config = dict(
    noise_aug=0.01,
    time_shift_ms=50,
    lr_schedule='linear',
)
Rows from block 4, named by matrix and row number. Rows with one number belong to one attention dimension. Each number is 500 + 40 x the weight over its row's rms, rounded and kept within 0 to 999. All counts start at 0. Numbers have three digits each. After the name is the row's rms in percent of the matrix's.
# q: attention query, key and value (stacked) (model.blocks.4.attn.qkv.weight, 768x256, the q third), inputs 0-127
# k: attention query, key and value (stacked) (model.blocks.4.attn.qkv.weight, 768x256, the k third), inputs 0-127
q.8 090:446503441500492493494544437521563551501542496537487539532543438509559558484565514557518551528514530519503563478463484511558424504460433394471538396455492593500508477597524466483474585496457553506475466444423492527544428433489520461579513526528502595492535480537498540471544482515490502552490476526544479509570463520542513508425487483538516557551494526472447453475483531555490472492504
k.8 117:550520531460536554531538574494465456441492510447540412427471562518420465550441510451482450454469459510486505503508442535484540469516579530533476565491491495490540540459540549578541506478589431487541524518573532459448573566581521537455510462539488466515497520505502487533467521519467484460503455478466552451459441543433440491535492527420519502485538538523559495547477440445544462524469
q.9 154:518466540459460493426483518452475464453535519432525485492463508466496517521500423435515452490436498510519405514539573515462501472568561542531479545558419512524520535454451542527521447509520516472570557528551441486529520522468531516500521494449444486507530549495507454422424500464474484456524473467459547461495512456502432484491454484501541458479507451481557480510465420522575550547550
k.9 094:488559445541511567532474458574573577473480489524464548535558489506527526434560554525512492564533539554482522536510469463517460511514479455471539468522554465535462442550448463435460555527454506524526468463463468511491454402464503498556573504442520548430470488508436484523525538516547496481480524529503510528549553439517551497443520458539491589555495442472492515521552521500474557482484
q.10 147:495483493445461494435486497448528506503561519469503485517499506453500558507529445454523452532432535521550408482525557522461472465587556527548538517521433512502539554471487565537507460528517507469572550478555428468496515509471516528528544516489458512472492564467483452434412506467452508452527448459454571466524478486508452478463454519507546510466478492439560462490460411508582511503550
k.10 080:456560482511471518471516443499519555503525511535426563547593478454539545428554474502482489554471584526535468469479543522480456474528476459513534462506480499478485491558434488441427552564474530505524482493443444513550432450455455527537525523423463549443461506463467449488476558485526521502519481495460530563547524437516560476470471478549513550521450423460478487469496506529537574465549
q.11 065:487456468477503534447416446469523538542534521467517544555512503502550525464539451471548507578456504531547423485535557476458476515563514558515548514545464484540540512447477544492520422539532508454550511445495429487500459494516519529443539533465488468463455595488458446440420494458451543463538496455481570485476495471496521494565465487508541479441511468449565487460541440530537528472509
k.11 089:491490506517468493450462440478482502483474507482479558559502436457555498470503454471490496516469532498520459532511575499477470502560500535489517485566452464535438478475415501449467479522445557494498550506459442486560448441443500530521508511403472483485472539459497458427461538485512536518521549508494511544518593415551513490473450459551463492530463404500523534496519469556522594483543
q.12 132:507507565529524471552546538502431450480464496533498472459474507514469441526437530554494525423557457447470559514457459504526537501427455480469420517475535519487469479513535458495492541462493494507442486559493562540513524524499483455456428490536515476551541408506558547559581496523533488550447522536528416512453520538489509508541529502488467451516504534572429519509483562485454465511485
k.12 130:510509496489555529579511550518503481527499479523537457454475534556457489524483572541520505482540473488471556483496408475535519518464491478493478510452571531484554502520576495534538506460542442513479469484537564508432536545564522469470503478582551502526505456515490528579535463527484480514466478508509490465482436573461500527535571542448523509464536581505493479501514536447469420490431
q.13 138:574453531530529532521480559517439425417432455463559421439455504542455450536447521503492541434539436477447515569536472481523530547485519546440449559548516442560460436462491493538566471450537488531471511555539540484478539518531563502464488450488522462554549490523502533491534492526540462522498556569529479439466548489490453542536516437432450471506568487569512568545529472485466512566465
k.13 090:454560418500546501544497454520570569588527507555477556550536511514530553473570559556554493573493555519500526481481453451506448503482424428503527445464562549503535496572447467457484550527475455506512466413456504518481429441504505488555540523450526560431441467494463480576504492498507508498488484488492511543555490444484572497455502520520538567489487450437468460450514560460496549446477
q.14 110:585454508528523545500452552525470447414425453448560428442460506537458460533462510472483529447514452496448498579567475482512525555508545565446476550575504411570467438451470506547566444462540487532488500537544539469477538511535574530481501445465522465540544525523486525468505490519543464504530568562520504426485546468492441546518503438433460493498560466552535577545541437481475534568468
k.14 088:444536458484532474502528445508559572563533535538446573559561534483527550466573500526530473571460568511529467477471505493459466475492438446521514469477514546490528518557419496461455559560483465484559483435457471520513434439483476501535530540417478545418450485488497455543477495470496518468493469467468526554535500417468556468473454503529549540500462418437472459440479528462530581453517
q.15 088:467514585489507437508553490456412464546518524555468509508492519472480463522433488534519492464529482443519513471424514535503530472464437482504421523450496558447505518499533458491469532491487497474464489526474515563548510542454436442422426528534481463535493424467578513547554528503498514529435487496506440542421516539483521483560483555527505422482453531529437477465444564497480467460526
k.15 106:516524510501540514572514561534490484506488486514535442445477523559447471527469556518485472473528467485476554483506430483522528506473525503499493519478553519480542502506590493524539503468536446511484481493546582486429543548565505486455503478593533475538495457503513514577517465525505471502482493504494503468469452589466498518548577544442506501478539593509506508509508530448476409495430
q.16 096:437530405486479488502491445505608569564542507516479573569534471493565575443602515520531492604479551549529486446501498480509456496529480450530589413458510537483540525549499515464474509543464514496513484455461455511484448461496490495595552537506515581451468532506458477498459482488480524477501465459486544519584438492532547490414510531537534561522486508426515444469520512524515494452498
k.16 076:519443519532412491420459475462451459459484476467500506512474430460551475497462449479501560462515477492493475528522561509547498517522521552477472485518439427500421482445499491478493429470458607522439518598465463514578493511432493496515449483501491499572575544510499549373513530514505504551504548538542449511495537504577469518470499462550438440520480499565485531540514476602480502537554
q.17 055:571462531458563556539528569468452498434497516455528395435492548531421451560438491476447500435473476489504513517518480532470516477482582520505484567525486473506503515464517556561532500480603450489541522489578535451456552513588505518427487479503467426490501482479527480501496465499489485477525447493478516448450494521445424495595482472415496525454533505516534518531479450446560494549475
k.17 048:488526443457539530537564487556585574498503538496497513504544564504478515480561513497485465568464532538526488510477442515444500475476444438524545485503516529525543510537459543547487571551518419480562479372510516462450497412546531528518559529450481519386422515509487457591467485473499540432498454468477553475528493453441502470487439486470526592506533453448497470506489499430549544498484
q.18 046:490486416501530574522527487514633581531506518467482518521563516548513542449607528473504493572460550559503536492527458477490500517480573497499596462517517477519502496523503569468482510558556452504523527475508516472432466435617473527539554536495511545474504499508444465539447420479474498446569477455483576523558441505482516491506542444453507596502536501458544496506556513462544500518443
k.18 056:495461484499469503446494455449495523444502514445474516529504491440509496490502437442493523513471516518520445546509566539472490497524505504492508497567433457536436490478431539524455500516500537495517543498482435481558494450463509529527503502427449502473502561501502492418481524478499533481507500505511499518505563437517456482472378418522455511546464428521532513547489429543540569527566
q.19 040:477473477501563544563577496535586569500505534495453496495580537554475506457562528475458499542481530478506583482456442513497519510420577464490564467512545499516466482526504532483470570556551425510504515489509550479419497406611421489476516549492495508484511436504495477606507420486515487463548462473511519527496469506458504480568537435432492571518528493481473498508519577420520504519432
k.19 041:508450467497478540478467491460494512440498500428509466500479485457484489496493464416493516507495490550507436561535527523476486506528523487481522535580449452555455476477449546567480511485521510502516556459533471440515530474488538531525532476440476505473491583512475498435471523477503529482494493510512507486513568459515437494474382395497457537540493444521578514579517403534541553540544
q.20 054:444526462506492484507578430510586594525539555499429558558613495515541503436554483476445489569462565461538523462428502544488481475451521462515581410459498538482468514527523494429442581587499508492520534486447488481476434432548402486504506565517458517464477478524525471545499447477512507475520443457510535585510462517498531454521511438507492546555493519478438460501494587512549482494479
k.20 053:534431482495430542440470488437491488430470507414509473492469471440529472484471453450519529477499491566512436557547544499506501494536527536504502499537430426520454499442488558541483433484496554490483552538491472487556508479462528499510508491484482495534532569486485495384472517474496552487492515502502486472490537494547445494478441456528453480508497482552546529571534436574542513534565
q.21 053:483479508459591535574600526486513564515548551522454463486549555537469500500520529538490500492512492481530556457414469519469500459414509417510509506463537531480506524554519537505476608527545426470508537447516526482437485443583417461448516545507479490459479399453527479589537441488466506495488411477503469521466477518443523462597505495458516537469510510477454472500457560421524490493463
k.21 052:522506458498515574537538537562543534445485507442533444452500513512483499476529523453466468532492481561496492540520448498476484493515507472494566527545506487547496486504481537553513547502513464501530514392543535409439534442538555561529582484466505506445440553525462479551470514497517514477529477506502552445542530481493469494473467458468484603541566472488548502567528444472522528522477
q.22 072:488496589498506474496576507457415479522508529548463468472520530487455443523413481516499493430526479450522521475413503549489536459459461477503424538440487528440492509495547468516469554496510489470472521520488533532532516529484423455389439519542471443532494421464573517540554536497510520526453492495509446538394514551470521471592490534508481440472470540538438503477447553482486459472524
k.22 068:526532505481562547591510570564499488488477491502547433443469527548443507512509570505495455507514465502484549494508433459492495493499533497518519531518572512527557501519541517542543506491526421503516497435565561456402538517563533511474547480544537482498452478486471472603483481520492478482503490501481530443497482541460509507533573554441523532478557546473540511513512506423495458491429
q.23 055:524514498543413462427391483506475436482446448480545530510442439461530488507467475467507500500496503516468447548586531483532506542585494586485484501539463462521488474439482459496527386466457576526488471556494479520562522566415584533546476451493523501542522594542478529406472559516534496510504596531501523472522530480559473540410496507543479459522487490528545534503547438579469510506538
k.23 052:476496538497490424470465463440466472561517495562465558551502496490514501530474482547536525474503519440507508457477548497521516505482489527507435473448500516448514520495520469446490449499487526495476483601462467592554467555463446434468421520535498492549558444473541515461524483500480486518473519489496453553455461518500531506531541553531526397451435532505447492430470563517481470476520
q.24 053:520525503536409458420396476495468439497452452485540530520448443450530495514464474473514496502495505522478437537573541490522497527589478578499480501530458463505498484449490461508520390465452576519484478545484469521577515578399575534544476453506521506550500592526482524404463575510525507509505588522493522479521531489554485533408486523548484449508479502519548530499535435586479501491551
k.24 049:476510537503495423476485465455475476558512501567458559546514495496521499521477485554529515474498527434509524448468538496522518495481492529515442463440506519437516524501532466435487458509481526494479479597454480588549457553465435439465424523549497484543550438470540511474528479503485480518479517488489458561454450530501536503534557567531523400450437544503440500422471570511482459466510
q.25 044:447517474506509471537584444531575590498532548502439556550597500520526474464528499480435498566479557416525530475412491555499495481419533456502571413464521551496464506513522478438459590563513492499525532498468495495454461424560413457501501549512465502439510461551534489569514415491527486471496432477524514575495459516487510470521514420487494545563499516502414456529486603490539481511462
k.25 042:537430446490432554441447497426507472457483490426525462484476464456536479484477475467553557477524500590500423545559515486522504507533510539495495507505436437518479495435500552545501410464497552503476552546509476496546517478478541478530505489498505513533536572501466514375479522479492553492470505505508481459509513498551448510460453461530457489495507499547548512557540435584535498531551
q.26 049:487472496466606560587593533498530553511546548505471461475540558559470511486543538531494498495514492498523562469441454493476500476426524426501517516482548531499506516552501543491489595527547415479514531453520532474421484425606433470456541547484488498459493408459499473599533428490467495488497417483507481508486475500445519471593522481446520553477531486474467469498477556412519512508442
k.26 048:517496469507505567526530529555526537442491507434525446459500503501477494474523510439460472532494483550496483553519466515472486498512512463484562535561495479553470475504467526552501561502519474503526516393542522406451540442530546567528573484449497510446443557532473488540477518496519517481526482509509543451538556470498465489470440425471470603558553451496555503579525434485518547531492
q.27 051:463510543486527502531643498487489554499536562523435478493563541511484482508491488513458485474501504460528541460383491570471493445422491424508487491439499531438487525545531498505439645526521467477501519465483549479481471443531381483427490527518448469474488404466550500573546488484504517524504432483510466564451499535455516452588482484506478506494473519504400499513427574457525478494497
k.27 049:532498495482529557558532562554528521437486511444550416426483524520459500484516534471458466516509463523493512515513441522477490483517529475516559537544520518549519506506519540569531544497520443497516511398580542420424565475546560549493576477509512486464448533516475478579489499503513500472517470496490552426513516518480466486503487493456496591515574514472544494564507450443518488514462
q.28 055:469482495457585535571609514501541565513556553513454477486562557541473513481547523526488496508499499481530555454417464516473502466417515418512521492462537545487509525558511538490472615540544424476522520455505520487430480421591420468460525554499475500449493412474515472596526430486469497484495405468503486529481462514444523463586507482456526551493518503471451459495458565419526497505457
k.28 050:528489462501497573520512533546524526436484497437543440451488494506486497475518513449470492519503475564487484555530462508487481505521511472481558529563492474565476471498472532564513540487515488512514521413541518411458540449532564563535569473456506514462457563533460494516476526501518515490521484518513538444548554476510461500462448430471467600554559457503560507584533425502515539537492
q.29 048:485480495464601559586596530495529556517551548513467462479546554550473513491542537529487495495511493498525560463431461498471492470426521418508521513479548531492505519559506539494483609526541420478510538442514528467424477422594426471461542543489486501458482405456502472596533437492469496492499411481504478516488480504446525467589516486454518553480526491472464469502469557419523507505449
k.29 048:517503474505506565529541529561530540440494515432527443456505508505480498469528511442457467534495481549498489548514465516471489491508508462487567534556496487550472479508475527549502568507517470500529516391541526405449540442528544569523576487456493508445438553532476484550476514493521514480532478506509548454537549478497466487475445432471472604560558461492548503577520440478519535526486
q.30 051:479481495463600552583596525496530558517553550515462463481548557549473516487544534532491500500510495494528559459429461499469495469422515417508520505473546534493508520559506543494480607529542418478512532446511526471425479425592425470459539548492483504456482407458505471597529435488467501490496406478502480518487474506446528466587514488452520552479522495471462463498465558415523504500449
k.30 049:518501471508503569529536531559530538437488509435530442455502503508481497471524513444458468531496482552494488550517463512476485496512510466484565530556494483553471476505476526550502564504513478503524517395540526405452536442529545570529576481457496510450444554531470487539480518497522513484529482510509545453540550478502467489472448432470470605558556460497550504577527438485516536532486
q.31 054:476483498461591543579604521499532562517552552516459472484556559548471511486540526530491495501506497486529557457423463508471498468417512418509520500467543540489508522558510539494478611535542423477514528451508522481429477423595421464458532550495480501454487408466512472597530432488470497487495408474504484522482467512444526463589512485455521550486521500473459463497462565417523500502452
k.31 050:523497463505500573525522532552528529437487502434536441453494500505484498473521514446466480526500478562492485551528462508480484500518511471484560531560494480556475475501473530557507551497516481505521522404541522407453539448531556565533576478456502512456447561532461489528475522499518514485526483512510542446545548474505465494467448432470469601555560458501557506578531431491517535533488
q.32 071:526507474469568552551494525487484506484511522444529481498529531538478546520536481489458477556424502498503494474485495524461457472515544489534580532490485533505554526532498543531545540535560411482548554388553539414469510558594513573487532511494456501453449552499521414532471464473497457465566451463421565448507473504444454480556522505412549514461552497448566494497495474460564503518445
k.32 092:521455517541408509428472475514474459421454463428521504510441457472558465502474467454521505469515453525444461563539556476528484530544519538461482502566465447529418467455476483517501450452436583530479513567482510496560497488416527522495506463470520491569572561534497523420479533517532502518508580535513484495484577484566449537483510449565449431530509468555515534565533463577478530544547
q.33 083:574452553514500515479439553489463421474454498451536472475431516510498501496482470442473459467518451508489446560594541463480527530538552599503452596590487430542500487423409512491531413479508497499513511553531505482504520525497526515472545474406507433514509540460481475463468486479499489481504548511491510471483562413499477512517504502496509468458539406517578565521526452490487594518497
k.33 124:433493542463495468471559459436464512539569569509439530553545514442530540470530447501525480510464522479563492456437567534453460417499495452566511514484456550444507577549539548515448555558479519440501566502501459528544489514455440497499509559544437540501489485433524444489467494462441541515497447452466487537507501540503519426499466536528522465477450544476496446480443495525552458460551
q.34 051:498441578559487502476535474510488505437461537463468552511492516525531422479465443517405497441507518416503536533502456595501526479458508528501496504517456458495432486446460480463448518524503501501454510598488586511569506476523485478437456501454450437505602452528526513497554424475592546456458534506485472572450516483496512466585515447521461479546469453582446534538521521481516544507484
k.34 076:500534468545448487460449440544528555510490516474473559574557458473561518458542474474483485583467552521496466548509558447475459514539478515484532482513478495523466490496439489370470523543431549495551502426453444463538416427419484537516524521434479485429430547514505477469471490464528494494518546497494525537518547437556506492481475449552484521558491434459513531489539485547513564490529
q.35 090:504559464487446561466543454470487531466491505427503491513537455472555449471462506443456497479441552527529510477504459553538473462542538508532568432446455469448490535495579533534472514505523540490449544480469563458526469514550510565501515496572501503540469537498495487444454543515503557527586501496470563515505449584530496486504490537502475553497487571546500503531542470541556427451508
k.35 072:479513492478493493464527436509517582519506537508475563552534494461538560446562470514480489584471550534511479492480560516461454486547462446506547454494470539517495485558412499486459541560459475489517492441482426514519455423455501539557540520414455546441447494470486462516475512462504523479539492501489520504556538411508514455436430495533520548505474416422484460472491512487519586459540
q.36 141:546547481514556565576528555558545496481464488473542447429509531551436449525478550495462486489509494507457542512509420524505547513479547521479508509475539481496491475468586477523540504482556431527518487505521548476416528501589523500464524473581510461489484480538488517547525474534547475496500498517504530464447465584466479517544521491427469545527556581531508535531504497435498417515437
k.36 072:488450554437507462503570527398410438515532548494499472490501522470444531506497461439505515480434496444548485452449528568453497433508506503563481551486474522442546593500538547567515500523534459460493543525535506503494537583519470511485460526546446496541513486441558473510448486491452501488535437452475502476487455542454473461515467569461530442420485547491514469472448471470560458484510
q.37 098:436518502496480431470516433476491544532581562531435539587573496477518533511520440468489483553439585439550495460427542550471431447495441440523502454492456557472493539542476480467463579549481523464544512427470438482566454474451439498524486541479424512415458516501562456501487509481491492528497450470478512579528520471500496461489456501510513496499428480464481463467443522515569521484530
k.37 092:451545478540464488481505459526539544538511539525435597552538461484574525428544508533528475539515560504528513501487520458491495466505471476517486455488513507468457507516417478402423500542420541478504478532450489540550430451451454487538507532408507546462496484470484460488499490473518536498489526470483504592528518422553585461466525514598490499519451408490476497489531539536497590433513
q.38 058:492452569456552429492475517455487488532568547494507516506445539486456545546533464497521462546505483461523476477488571493458523498486459482503433572462479620511552506500480527520506492498534445478589543450554427512532505514480532484476491546486458474477480459492545446497477455465441481456451462502486492478440485480457494478528425483486573435480484487411549426431451481464521514504527
k.38 065:475382578497488518520592537451435427491488523478472434454490494485492474517473502505442524410519441441499551471427484565523492461460532474504496551476498510431463536533563511568485577485509513501415570551548575469500557565512462506459482487561492492581588465497526540503530496525505533551502493529512474507491503568513454486547521515489452461468479563559478507563459511509502438512506
q.39 085:451466488547427448456545452484485527513498509503415508536568445458560505439508482503478576481512517436525521465410511530527441466493477458496579455496472462455438499543516506470433579532451581502403533527456521473545464491470416516534471530521499545522544514493511539465529496516506550588513519524537456571552523513561520470462531488544422508485436521556442538535493529578485483485543
k.39 093:525525440535516577491465452521531546486464514500480579548536466498570525426587504517503492538457542550499467551560519418499465485540484515511542470546498425539481486508429500415471473539435523492506484476449494503531446438463523525558570502425488521450461513438441440477472454477508521510523545495457508514558561432550538490460504486555490548500501424469492537517584502524531577505505
q.40 093:451515483507497533540571473488479521539513484563473512525537503514533523470519568550569563508574491519513544428436451460549474479465466435504507464394562507437517515566571538539479545492493515514438539523460542567487474470534474430522504518572556566491536458480456522545530494521464529569431468512538442527527421568499552511494564563539462507481490569524436484508523572516460429438476
k.40 072:467538517465470522460527472502469511549562537502499547541518531477518565467538425464483437539416540530529438449505568533439491440552500490559517476511431530483531543524464556504497506563501475480542467441456445483522466497480496560510536505452447531492429527479477435534424564456443521462579448451456575531529487474467522445484408554525553487487482454443534466476491469471559543452525
q.41 047:540517510492451518441449474500546533485488512476535501527446520488514458556435480473514477494479559547513487561606526461502549525554546558495460491558453508552486502385564521499511383483520537479549475506502505520553499457487566470457497518565503413512566568467510500420446462453501490462469523470489518470406488565508453527518475456538444488532495567517537511511547438549543435511518
k.41 114:554471523540512555529479548537487457439453472457566451442436501540463441544442527482482501456542446464437540555534456494535521525485560521473473524536515465535451470447572477538559469439519496536496507511546539467480554512532563487460508427572525447512542511572506520490528484535531467511472543531528496452450510569490445522550535465460462511519560572549521545583550481493483426554456
q.42 066:500555504453459497460442505463524485522520525494517502498424499454514518521468480489485435502456532572539477482586506479460504465578526520589477478512456526481543579454551540518485400487506535471539456495488500485573503535484529533489517513551493470532472568438494452439418542464433532478511443414421554505469439556509518492493473560533514502494458552465582454460489427543579448480550
k.42 118:562464540534540535551496547545489447461454489470554451442438527544456444544452527491484500448535437446448530551521453498518542525465537526479459532526524472527468479455568476529552471454525469520491496517544555482466556518537538475443481447570518446523538495567525522525538447522524454501463541511521483450443501569471451515567539476446477484516560570545509545566534498467475431550450
q.43 104:438537467474473485477489460473550535591572521544472562548496478476555587480574491543577488559494542541548482432480507463500449475543425455545529447438487566457567559555500531478463505517459529469509467456469451513542456504463492510562537550508506565470476526457468471487479522482429546529486453463470503527558451500529558482436496593563570501467445508428499427437471501537520494425529
k.43 051:521466574482526488503485594443411401457510450493521416426484509499437473519434493478489503427508460458505454451518513502505553509549570572500427606516504484473538519454521531515537462475551475517489532614572510499468557621541457501450453482522510460558553509466487518476469546518504470518475491525470486473465490528486458537556556540450497439455492522550547505472461459480490483516501
q.44 134:571439517527530538524490554534462451404435457456548423440486511548455444522456525481467538448533443473446512570528473495520528548468544538440476553550521434565450430465493498534564490469542483537484523539542532475459538497542552496464495453487521463529544494541494530498529478522546454497500550563534493439470544488486441538544517414429449502516582487565511568558544485475472512583454
k.44 100:469543407525498507503476439529577575562505505529474567561533476490554540460564536528538511573502555540503512517502490454508445507495435451488548437493528508529492472541423465449472520523444511505509481414440482505516424409461519494570549520423518551427445498506459490517508505489523523502504512503517502544556532421524559496431475482546507570519484423456476490477529539508490575463506
q.45 109:521485424483484555467452495518583536482508487453518491502522495505514545476561493444489483551454533559510458510568512481485466510559568523522585485537481455526520505488466552516526453522518497513555514461523471441457494474537548551561583487462501530461484593513428465440427485490486496449558494480475585462563468463513480507450494480482516577499520465453583501516537426497541535515491
k.45 119:486489487508454478426485445490511524488510517484457551551536477444546526472532436470500504527467532524528448513498582512471473481526488514503518482535439471522454496489413497467460498545460554493526518512457425503565454440438485521535502528408456511458495537500493481430473538475510521488526512496498506532526546414534507474461430455556489499540467409489499508494489474545528590513571
q.46 106:499501407486486547487458485516601554509519492473509514516523480505536557461581511465499483565457544567514478490556495474495455504554553501530600454519498478510528518514480547501507464522498503510541509457507476454458480469536536539589580499482514555456480574502420468461428481492478512464550485472475575474590447477526504503426510507499522591497511485440570480506539450505538518492486
k.46 098:500471507508440486409483454470494501469503509474463535538525476439547511475512426466497524505474516523524444518504584522479489488528502525498504496536425452516451499476428517478464486533466566494512530537460434505574471464442487522529485522421460507485519547502497496406473541482503523492531512500506495516513548431541489482464437452550479478531470421517504517505494459561523576527579
q.47 116:569465573528519521504494556505408424426444477475538427438458517518445428551411497490474524405531443460455518568513491509509542525476521550452421574549499450533451452453497479532537482444535493519475511551539542489507550529508531503423453449490502431550542475510526535494547512520534470528495552553526458467430563501478450526570501454459458448490527489577487567546504485481473509557492
k.47 079:471551478469590501581537512527557545555522528544494504499526567539459529506539550538514448538486529502508524467471436488462499487469462439521514502471564577494576524564491504512500565530537392481558475409521536500437496488560504494492542521491508512430438445491506459629495463488497497450485456461459541498511459486422538484521504539460559554475513493436496459450486537396518509461447
q.48 077:469513583489505439504554492456409467538518521554469502505495515471478460518426483534511492463529482440520509467422515543503529469468436482507423523444493561444504519496535452490472535493485502477472488520474513560546508546452436442414428526534478456529488427472585514538559531506504512531433486497502443543412520541484520479565480551527503421487455533532437479466443562502480467464530
k.48 087:521524508498540519572506563544491483510486484515542441444478521560452478527473559521487478478528465487472558485504424478522520508477522500501500519475553523487547501507585490526546500464533447510484481487549579482424541544565513486459506477587538482535491458504505514578510469524504471502483494505497508464478452581471502520543586547444508506474542587504507506513510531449473415492430
q.49 049:488487417499532580529535486519630585528504514481479509511566517555512535447593530476493496563465543551500547484513445489497492513478567484500597454506521475514500497532512557479486521554555451507512523473497532472434461431627465521533544534506512547477505489509447471546458430485483502446566476456482567521557434513478522490510549456449504601503534513460537496504554521463540491512438
k.49 055:505452483508467511452479467451491512433492505437482498519497489445505494494495441437488533507484505527513440559519557533478489505528511508484510507581438445549435478473436535534465492509503537502510547496487439471549506449467514529530508494433458500479505572509495504418482532481505532481511510514519495500508573442517452489469383408514448509548482433531543523553497423542532564536560
q.50 057:492545469532452481455394485495518456553482458496532534518447443459544538470528501495543463528509524570490444503574535442517485528601466559507500477523491497500518497486482466470509389483423550520491478530449459526556473540413560522563524478499542543554483575497443513442468570509502514498494565506487528488556506479562543525399507552553513478514487498488570504464541450571465506457538
k.50 048:474511550538471423468461470456451472534510485549452545545508459490527494514465477532515510460508505429504530471477559494536511506489510539489450476475491491448458509490532444413479457491466572509461491603451473568562461562443420455477410513542492483561560461487551536447537495516495464546500543505515440573463496532536527513523562525542473398483430540531454521449481548550466464483516
q.51 056:512526477539426473437394479511504445503460446479545541519451441467542513486502483470514486513494514544472445537588529466530493545596494581491506489544477478522497477457473463481526391478441567527493474546476464518554501544419580536563505460487530521539508596535457521421465557512525497499510584518497534480547519473564491539399501515544497477530494484508558518494548445577469516498530
k.51 053:473494545513471421456463461439455471548515493552459554550507481482520497518469472536527524468504516438504509468481563506525515505484496528499439475459486507449482514492523461436481459495481556500470488608456465586569468556452437446473415515534491493559561454481546527444530493505491481529483526497504448561459480525518526506525534528536500395469429530520450504445474552541477472482528
q.52 042:474536509534432430453422456485467447545487456547501545550463449455551524495481507540556505517538495525501458497497540479518477515557391502507476467483501495480506485513497444495492455478416570510438484520428453538579477570386526494538491487515533536572469544483494521438506595508499537543477577522506482519523540489540560518417493554576481433501456508502491516467495491586443493444552
k.52 032:503541547556515465503488500518472464540496495547482552511500465526528495504476508551513468474501516422477555456501524456538491500494535563498461486444522519443499508488534409362512457502450538506496484574475509560525449565450439455464471494543511454544542431488532499491534467518522444547499548503481477557452467537535549511542634563539523419470469540497446516444511569504461461470476
q.53 051:475477491478570538561611509518555575507533547502454483483574552555469496474546515510471493509496504477520571468427452520485517481419542433495531481470532529495488509548508529482472613543553428489518515482503536496430478408601417475457507550495477492458510414499516487604528422489499489471505426471509501530479461506448511468587522458445508556510522498481463478500486573420523502513446
k.53 045:519461460490486553505476526506507511430491491431533437464470498484477497492503501434487503511508463570500448563533489506484491513528510475479534542589478462579471470487458550581503521481525494506520539433549499420473554462520562555536559480447503514466470581531465496483464534495498521476512488519513528445538566466506442505464416413476464576543542448516582509582526414516527547551512
q.54 055:567491535529460497454400527491425418470448442480573459470414475489489470541421497488509489431535460550456451561591522460518498537591491569473442557552485448521496472451486477524561397438480548527490483537503489495561518553433575532484489438494533467563506559501483529412498587525527490512493586535498498440483553483529470545479506515515476448479520489528570558501527422549463511516531
k.54 047:462558554483544424540526488515496516568517521583462542534526555507474526512508506547504449526480525414526535447450516509465515476457476492531470487457544551458538527535506469451489523543504451469529465483475499558482473534494433459449460545509486481488463422470557472595514478487481484483497490457473500544455453508433558480550550576488554453453472509456447491418450577431488493448482
q.55 055:546510487533452485453370510485465438510445442486562498496427444467511490515463499500536499489519489550479443537602525462524500535597477586491472522541480458519518477451488477512542364454470554519486483544499477528552516582429598525539486450501540506554504583501466526409472567514519507508484590531490514446523524486550494542420503535517488459481501497521577538487557418571470503485537
k.55 046:461532530514498418479487458476488490569514497574443579561529489497524503520482493554529495487494541425518531448453537489515515495476480531511443455449514520441504519500514450410477463513471523495491475579442471582543446539462425447474423532530498480518529446478539511491524488514487477509490529487494466581459459511499550507527566565540518411453435527500437502413472575510479478458505
q.56 044:550478545486490509467424549469401404498484449508562444453395502476481510548451504528565501428533442564478455519566519445506498510583454532503422588516484469492541506492484511561549419427485513502481468510530494515559544579424580524491496446494536490554497538455475514432491589518477509533480552529479476422489541488513490534483484582520512442442495491505563530483498407513462511485544
k.56 043:475581532517557454560538513580501521555512504577490524502522531557473519513521541541468455523493504426490572453456462494495496499467488470500501492476568560479537499560514446452512566525498450501511447458495541509447481523531466507476494509516513491477464429505528498621527484522510450514514503495497513523497472515453559502533573554473539515492503517457457491438474570425456489467436
q.57 054:456502523482529507541632483525527561479539556512437512509573542521504496488524494490437502511480517429511556479392481563485497462399524422505529475467511532478463519535514497479449650538512469487510516444501527464457481415549398484467504534502452478432489428519545487579538440492500489510524419475518478569475498519465497460568485453502490539540493505494409480534442583446529495524472
k.57 045:544452486462500577520528546525516508433492512423565418429470526511476497481522508457472519510508449562482471544534457529481492500507511465501561541533486500557508497496511561606538539484536471497512524420569530427449567461543586545515567471497505522478478548532473490522485498486504519479510450504509534408532529510490441490476440444458493582538572501491547481587508437482524495543491
q.58 061:535496447516478506476372499523525456501466441469558532510446454493528525479524519481531504533496501549470466542610510430532496555577516569488525499574508468564504471462455497483555374479466533529503486520507451505510514532470606525579529474467552537517504593533438498436460511517498481472510559516489542442562511451550490548410520508500524512518528468486599500494572434541479535510499
k.58 057:460496516515458437440478435444467487553521500548441580574522476471542499506486458524527532483484532472515484484479568492517510507479468517490451469457473482448467501499482463431459471513480566495486490592421455577584443528446434463504430532489480514537552472482535518423511506491483507532497523499507451576487490485524528503498497502545500415492422485528454501442484542562487513487544
q.59 052:523515503540407454420398479501467439481444449484542531514447441455526482513454470470509504497496502508472443544577535495530508535581487585489476498530457462511490477438490459506524388467460578524487468557495478526571523575412580532540463450504519495546520591541490533402472563513535500509503594525498518478512529489556470536412488511543477451518479502531543538503539437582475499502547
k.59 050:479500531492497429474465467443472467563510493567469557546499496494515503531477488554539526472504520444507511450480538488522515504487488533516434470445505519447527524495523473450494439496488520495478482602462473594548464556468453430471424518538504490546557444468531513463521479503477487515469518489491455550458451519496533509530550567527530396441440534504450493422473563512485468470514
q.60 042:539489595498476482444464529449371409498498480518533451456431497472484459544390461490511484400541468519496450514524538501499517485567461545491386589510460492474504498457490473518521441442479543496498499532498482514590520558413514501428454463492491433556489511462529527432534602517511512530464533519501454479427565489520498509535476560539484415462478488530536529470466446539472511484558
k.60 042:483589530474545486568529533575501527543508519553500497488508532535465519492521549524487427540483496458514554447466457478470487469484504464540521497472564563481576528557513491479506546533506428473533465421527533494438496531532479507470513523514514487469425453480514461634487495502479480484510481469468533498501454519451563486535574602466564516461513517442498487447481558417491489450449